Rows from block 0 of the decoder of a small image VQ-VAE, named by matrix and row number. Each number is 500 + 25 x the weight over its row's rms, rounded and kept within 0 to 999. All counts start at 0. Numbers have three digits each. After the name is the row's rms in percent of the matrix's.
After each channel's rows are labels from the 100 images, of 14976, where the channel reaches its highest value: "top examples" is what is common among them. Only what is clearly more common there than usual is listed. The data: telescope images of galaxies (Galaxy Zoo DECaLS).
# conv: 3x3 conv (decoder.mid.0.conv.weight, 96x96x3x3, each kernel summed), inputs 48-95

conv.25 115:494526507525464477487513472487505504495480485479493483511507451483526515500533530498499522580469485496540456512502498492535530507484506514514508
top examples: edge-on disk: yes; roundness: cigar-shaped

conv.12 136:488528498491465582511507532501462475483468499502492517520482473525488518521514473484490500481496522520515547502452508516517457495528495513545523
top examples: roundness: round

conv.64 083:478509486492502488526540575493504488488524498525515502498532492496516508499543505502525483510415469487503490511535501495522469483498515502498500
top examples: shape: featured or disk; edge-on disk: no; spiral arms: yes

conv.37 108:507539504538515485515474543506479495514513500546508503498501531519483513459496552473451473464518478537494485496543502504467452505492471499492503
top examples: roundness: round

conv.71 105:461512481476535514471553533502495541481452507461490523491459445506486494459478480485495504427521516527478527489489505505497479517505531449497514
top examples: shape: featured or disk; edge-on disk: no; spiral arms: yes

conv.4 106:510499504502525513507474505524470518499512489493500506525523507497501498472524504514438489512447467510514488500544488476520494514484530477475488
top examples: shape: featured or disk; edge-on disk: no; spiral arms: yes

conv.36 092:513523484475514535483495504501464508478441507527468510506498477514506519441501497523463519454515513520470464480519496492473428507511495500485501
top examples: roundness: in between

conv.46 085:505493518470539454514469542501525486505534521469498510506472559503504531480513499510466479451482512493511495485526482498551494507498512503491515
top examples: roundness: cigar-shaped

conv.32 100:490509492523447552513486497497497489522540478522508501506515438498500528509485484480517506555465466518523486510521507488492556512503505473516501
top examples: shape: featured or disk; spiral arms: yes

conv.42 093:506498483487511490518475592510498506501547517526524498495467543515449508507470470512512483453546536502482488492458475510496521501505526495477527
top examples: roundness: cigar-shaped

conv.17 085:496496504531517482484477519496515495522531508546506479550538554484513511465514482462516478560483482498455468505507503489498502514476546507491474
top examples: roundness: round

conv.11 079:519442513448516517526531501511539499490520522428497523505469505495522492518528503525498498485466484476518542527462481510515495487507534523534494
top examples: roundness: cigar-shaped

conv.31 080:501524485529475524502443523513497504533520496558505508507544496492512516479479525514487494435574515517486451491510533483450527495489484502499498
top examples: shape: featured or disk; edge-on disk: no; spiral winding: tight

conv.6 056:462533535502488442514491542493511516486532471517519490518458555507481475498547486510472480524478448540522472507504488475545510516508488477526510
top examples: bar: no

conv.33 087:504529469491504536494494525512498548492486474458474501518500508482518524478539462552473527543481470535498474505481519482555524493506472518526531
top examples: shape: featured or disk; edge-on disk: no; bar: no

conv.82 141:500540483491466545497511544512478506495491561525500501513475436506478512516488508505479525465545506522510512490438507504485479505509509510505521
top examples: edge-on disk: yes; roundness: cigar-shaped

conv.26 067:483546482484503565485490531506487537516473533521491463460483463509465507482483505524465478470536492506473471476462498505480502504528499507465516
top examples: shape: featured or disk

conv.35 105:502509512507484498499547492490562518495518509455508492509502470474529519498472514536506515501496540496500473543467490497521545510493473531512507
top examples: edge-on disk: no; bar: no

conv.27 086:553487531489518499536513474484537479479509494449483516501475528514519494478438542553468509488502503501509486529470504488491521467500511495476521
top examples: shape: featured or disk; edge-on disk: no; spiral winding: tight

conv.72 094:499476504455503570526510551492503469477489507517484518496489479501499521520433462521486515463504541474532529521480497512503503484508487515524511
top examples: edge-on disk: yes