Rows from block 0 of the decoder of a small image VQ-VAE, named by matrix and row number. Each number is 128 + 24 x the weight over its row's rms, rounded and kept within 0 to 255. All counts start at 0. After the name is the row's rms in percent of the matrix's.
Before each channel's rows are labels from the 100 images, of 14976, where the channel reaches its highest value: "colour at peak" is the nearest of a few named colours to the mean colour under the peak. Only what is clearly more common there than usual is listed. The data: telescope images of galaxies (Galaxy Zoo DECaLS).
# conv: 3x3 conv (decoder.mid.0.conv.weight, 96x96x3x3, each kernel summed), inputs 48-95

colour at peak: pink; white
conv.16 121 [128 110 148 108 148  74 129 117 126 130 141 106 147 180 157 113 144 138 142 127 155 138 109 125  94  92 133 124  99  92 118 160 123 130 105 140 109  87 124 133 121 119 156 144 163 139 136 116]

colour at peak: grey
conv.43 109 [139 142 124 163 144 108 121 144 108 143 131 147 126  93 130 121 139 125 137 165 192 142 145 144  90 211 172 137 112 116 137 116 138 145 105  91 103 165 131 138 102  85 128 135 116 186 144 141]

colour at peak: brown
conv.86 124 [131 181 125 143 132 105 122  81 179 116 118 138 151 105 157 141 128 129 138 128 129 119 127 134  92 184 151 113 114 119  60 163  91 144 152 114 112 167 117 112 124  93 130 140 132 126 105 151]

colour at peak: grey
conv.30 121 [108 120 132 119  94 101 141 158 100 118 131 138 117 129 116  92 119 129 118 131  76  89 156 141 154 135 140 178  99 152 201  46  96 124 141 112 168 120 138 115 162 140 145 124 105 158 163 128]

colour at peak: brown
conv.44 095 [131 150 143 148 130 163 147 131 185 114 185 157 147 142 152 120 131 110 132 124  86 133 137 133 121 116  97 106  91 119 134 107 103 123 146 157 130 130 119 118 158 161 110 139 133 107  95 132]

colour at peak: brown
conv.65 090 [163 110 152 149 188 110 136 105 120 126 154  98 115 144  92 117 114 124 136 144 197 152 144 101 119  73 118  81 107 118 111 101 111 111  95 131 112 165 102 155 114 128 119 123 115 126 114 103]

colour at peak: grey; brown
conv.10 121 [140 115 131 138 142 120 107 119  84 133 135 133 142 159 117 132 117 126 114 143 120 119 128 133  75 131 172 111 117 126 169 125  81 137 112 113 126 156 132 101 118 128 150 115 122 102 100  94]

colour at peak: brown
conv.66 123 [106 147 137 131 104 117 141 171 143 112 183 136 123 114 122  86 126 126 135 126 123 125 167 139 126 146 146  75 137 117 106 145 146 119 157 132 119 134 111 155 149 139 118 139 111 156 170 149]

colour at peak: brown
conv.68 081 [124 110 123 113 109 159 126 111  99 134 111 125 118 132 107 131 119 134  99 137 156 101 124 109 175 144 136 146 108 128 142 113 135 123 156 146 154 156 145 105 101 147 147 115  97 148 141  92]

colour at peak: grey; pink
conv.78 121 [110 158 114 146  95 157 138 167 152 120 138 128 110 103 136 122 115 135 122 115  90 155 123 152 114 118 146 118 103 133 104 127 137 131 124 127 173  89 121 162 142 107 139 158 143 144 145 161]

colour at peak: brown
conv.40 094 [133 161 118 123 147 163  92 158 113 126 126 157  97  66 134  83 122 131 128 124 131 129 135 118  94 118 111 130 115 136  82 198 195 130 138 128 102  97 126 127 102 111 134 148 124 117 134 160]

colour at peak: brown
conv.81 088 [107 136 134 106 146 169 106 109 168 129 118 137 139  60 179 131 124 111 155 115 114 132 120 131 140 158 100 145 130 134  75 153 133 131 133 140 144  94 116 129 120 112 110 140  91 151 128 162]

colour at peak: pink; grey
conv.91 099 [132 123 116 127 131 112 121  90 129 123  94 109 147 170 121 174 105 147 138 155 128 120 115 141 114 118 133 104 136 132 115 100  92 122 109 133 103 192 138 131  83  92 130 132 158 101 114 113]

colour at peak: pink
conv.83 139 [139  97 107 138 123 136 139 122  64 140 123 150 122 160  85  85 128 137 124 153 193 117 135 127 124 124 148 183 112 126 186  99 122 155 120  76 137 138 128 112 120 154 152 109 165 135 141 108]

colour at peak: white
conv.24 111 [135 148 129 135 129 167 132 137  76 146  98 145 128 121  98 131 113 119 143 137 144 137 141 132  88 185 146 149  92 130 103 162 124 166  92  88 108 150 130 116  78  81 124 127 140 127 138 123]