config = dict(
    bottleneck='vq',
    encoder_layer_scale_init=0.1,
    init='lecun_normal',
)
Rows from block 0 of the decoder of a small image VQ-VAE, named by matrix and row number. Each number is 128 + 24 x the weight over its row's rms, rounded and kept within 0 to 255. All counts start at 0.
After each channel's rows are labels from the 100 images, of 14976, where the channel reaches its highest value: "top examples" is what is common among them; "colour at peak" is the nearest of a few named colours to the mean colour under the peak. Only what is clearly more common there than usual is listed. The data: telescope images of galaxies (Galaxy Zoo DECaLS).
# conv: 3x3 conv (decoder.mid.0.conv.weight, 96x96x3x3, each kernel summed), inputs 0-47

conv.33 [116 102 105  94 135 130 116 137 116 126 126 116  98 147 126 126 155 141 153 105 130 139 121  93 139  98 128 216 113  88 123 122 126 178 134  93 136 163 139 139 107 141 108 141 146 141 114 152]
top examples: shape: featured or disk; edge-on disk: no; bar: no
colour at peak: grey; brown

conv.35 [113  94 107 116  85 201 122 123  87 139 113 131  93 108 131 127 125 118 163 122 176 140 134 103 114 108 148 172 129 114 101 141 104 164 112 114 151 133 106 192 140 124 123 131 118 168 142  89]
top examples: edge-on disk: no; bar: no
colour at peak: brown

conv.26 [ 97 134 101 109 117 103 127  99 167 125 124 132 154 151 133 100 146 186 116 110 119 161 125 137 169 174  89 107 134 159 109 132 146 130 146 123 130 137 135  98 148 122  85 135  88  87 120 119]
top examples: shape: featured or disk
colour at peak: brown

conv.36 [ 92 119 143 107 157  87 129  98 130  71 126 125 188 123 103 123 178 137  98  99 132 138 118 119 129 157 160 132 190 125 116 140 123  96 143 127 120 131 108 108 110 128 117 136 110 101 145 132]
top examples: roundness: in between
colour at peak: brown; grey

conv.6 [ 82 114 126  80 150 147 114 140 119 168 168 141 151 122 134 113  85 174 123 133 112 142 109 127 114  91 127  98 134 122 140 107 139 106 129 111 119 120 148 140 103 117 119 115 130  69 129 133]
top examples: bar: no
colour at peak: brown

conv.31 [142 119  85 120 111 167 130 126 144 130 137 112 157 171 113 116 104 104 143 106 151 170 134 120 148 145 119 105 141  95  95 136 132 146 155 103 133 195 136 146 126 119 140 137 148 143 102 125]
top examples: shape: featured or disk; edge-on disk: no; spiral winding: tight
colour at peak: brown

conv.17 [127 107 161 101 141 136 118 126 119 212 145 126 144 142 105 148 207 132 136 130 137 154 133 113 133  83 145  99 153 123 106 134 134 102 108 123 135 129 119 118 144 106 152 141 158 148 150 127]
top examples: roundness: round
colour at peak: pink; grey

conv.4 [138 115  50 128 137  76 133 106 132 120 111 140 166 141 126 142 184 166 101 131 141 165 151 116 114 137  57 154 136 131 128 123 134 137 148 146 112 167  99 147 160 138 133 119 191 117  90 122]
top examples: shape: featured or disk; edge-on disk: no; spiral arms: yes
colour at peak: grey

conv.9 [116 142 128 141  94 127 137 138 122 160 115 103 141 140 116 140 194 138 159 123 166 117 111  97 121 143 143 136 135 122 122 102 125 128 138 115 133 147  93 101 117 109 141 122 107 163 152 106]
top examples: roundness: round
colour at peak: pink; grey

conv.53 [101 141  98 113 129 112 114 129 105 116  98 121 144 130 115  95 239 154  97 140 187  73 154 148 146 162  76 150 153 132 111 115 130 120 152 151 127 135 142 116 109 128 141 118  86 112 130 107]
top examples: roundness: round
colour at peak: grey

conv.71 [119 138 124 111 133 161 115 116 136 166 109 129 150 133 140 112 189 151 108 140 109 103 125 145 122 122  99 184 121 154 133 122 160 116 138 125 145 120 117 117 100 134 114 137 102  99 122 174]
top examples: shape: featured or disk; edge-on disk: no; spiral arms: yes
colour at peak: brown

conv.42 [104 124 126  99 142 145  85  91 132 151 135 139  89 161 140 111 141 178 118 137 118 128 123 166 146 108 160 118  89 143 145 130 154 151 171 132 129 130 129  96 153 106 116 136 147 104 130 159]
top examples: roundness: cigar-shaped
colour at peak: grey

conv.72 [109 119 115 133 124 145 124  84 119  87 123 100  93 108 146  98 176 179 115 131 142 111 100 135 128 122 186 153 123 133 129 152 136 170 121 151 111  99  98 100 131 137  91 118 127 157 131 160]
top examples: edge-on disk: yes
colour at peak: brown

conv.46 [167 150 118 111 180 106 101 106 133 185 139 122 125 138 136 106 121 136  96 138 119 131 151 114 135 122 102 113 117 153  96 133 137 114 164 193 136 131 131 135 169 119 134 123  99  60 163 160]
top examples: roundness: cigar-shaped
colour at peak: brown

conv.32 [140 163  78 146 123 126 121 133 114 104 100 123 135 149 136 118 155 163 130 118 172 154 155 147 131 185 101 130  88 113 111 122 141 157 166 102 131 186 162 178 127 126 118 127 137 144 106 108]
top examples: shape: featured or disk; spiral arms: yes
colour at peak: grey; brown

conv.82 [130 104 119  88 112 171 119 125 108 108 138 162 130 131 122  82 214 177 117 124 151 139 146 129 118 135 136 139 143 106 115 142 124 138 147 130 109 121 102 127 108 120  94 120  72 135 116 163]
top examples: edge-on disk: yes; roundness: cigar-shaped
colour at peak: brown; grey

conv.12 [125 120 126 104 135  69 143 125 111 106 134 140 126 143 126 103 180 217  79 134 134 129 132 139 111 124  97 136 137 104 136 146 124 142 161 145  92 125 102 128 119 126 108 119 119 166 126 142]
top examples: roundness: round
colour at peak: pink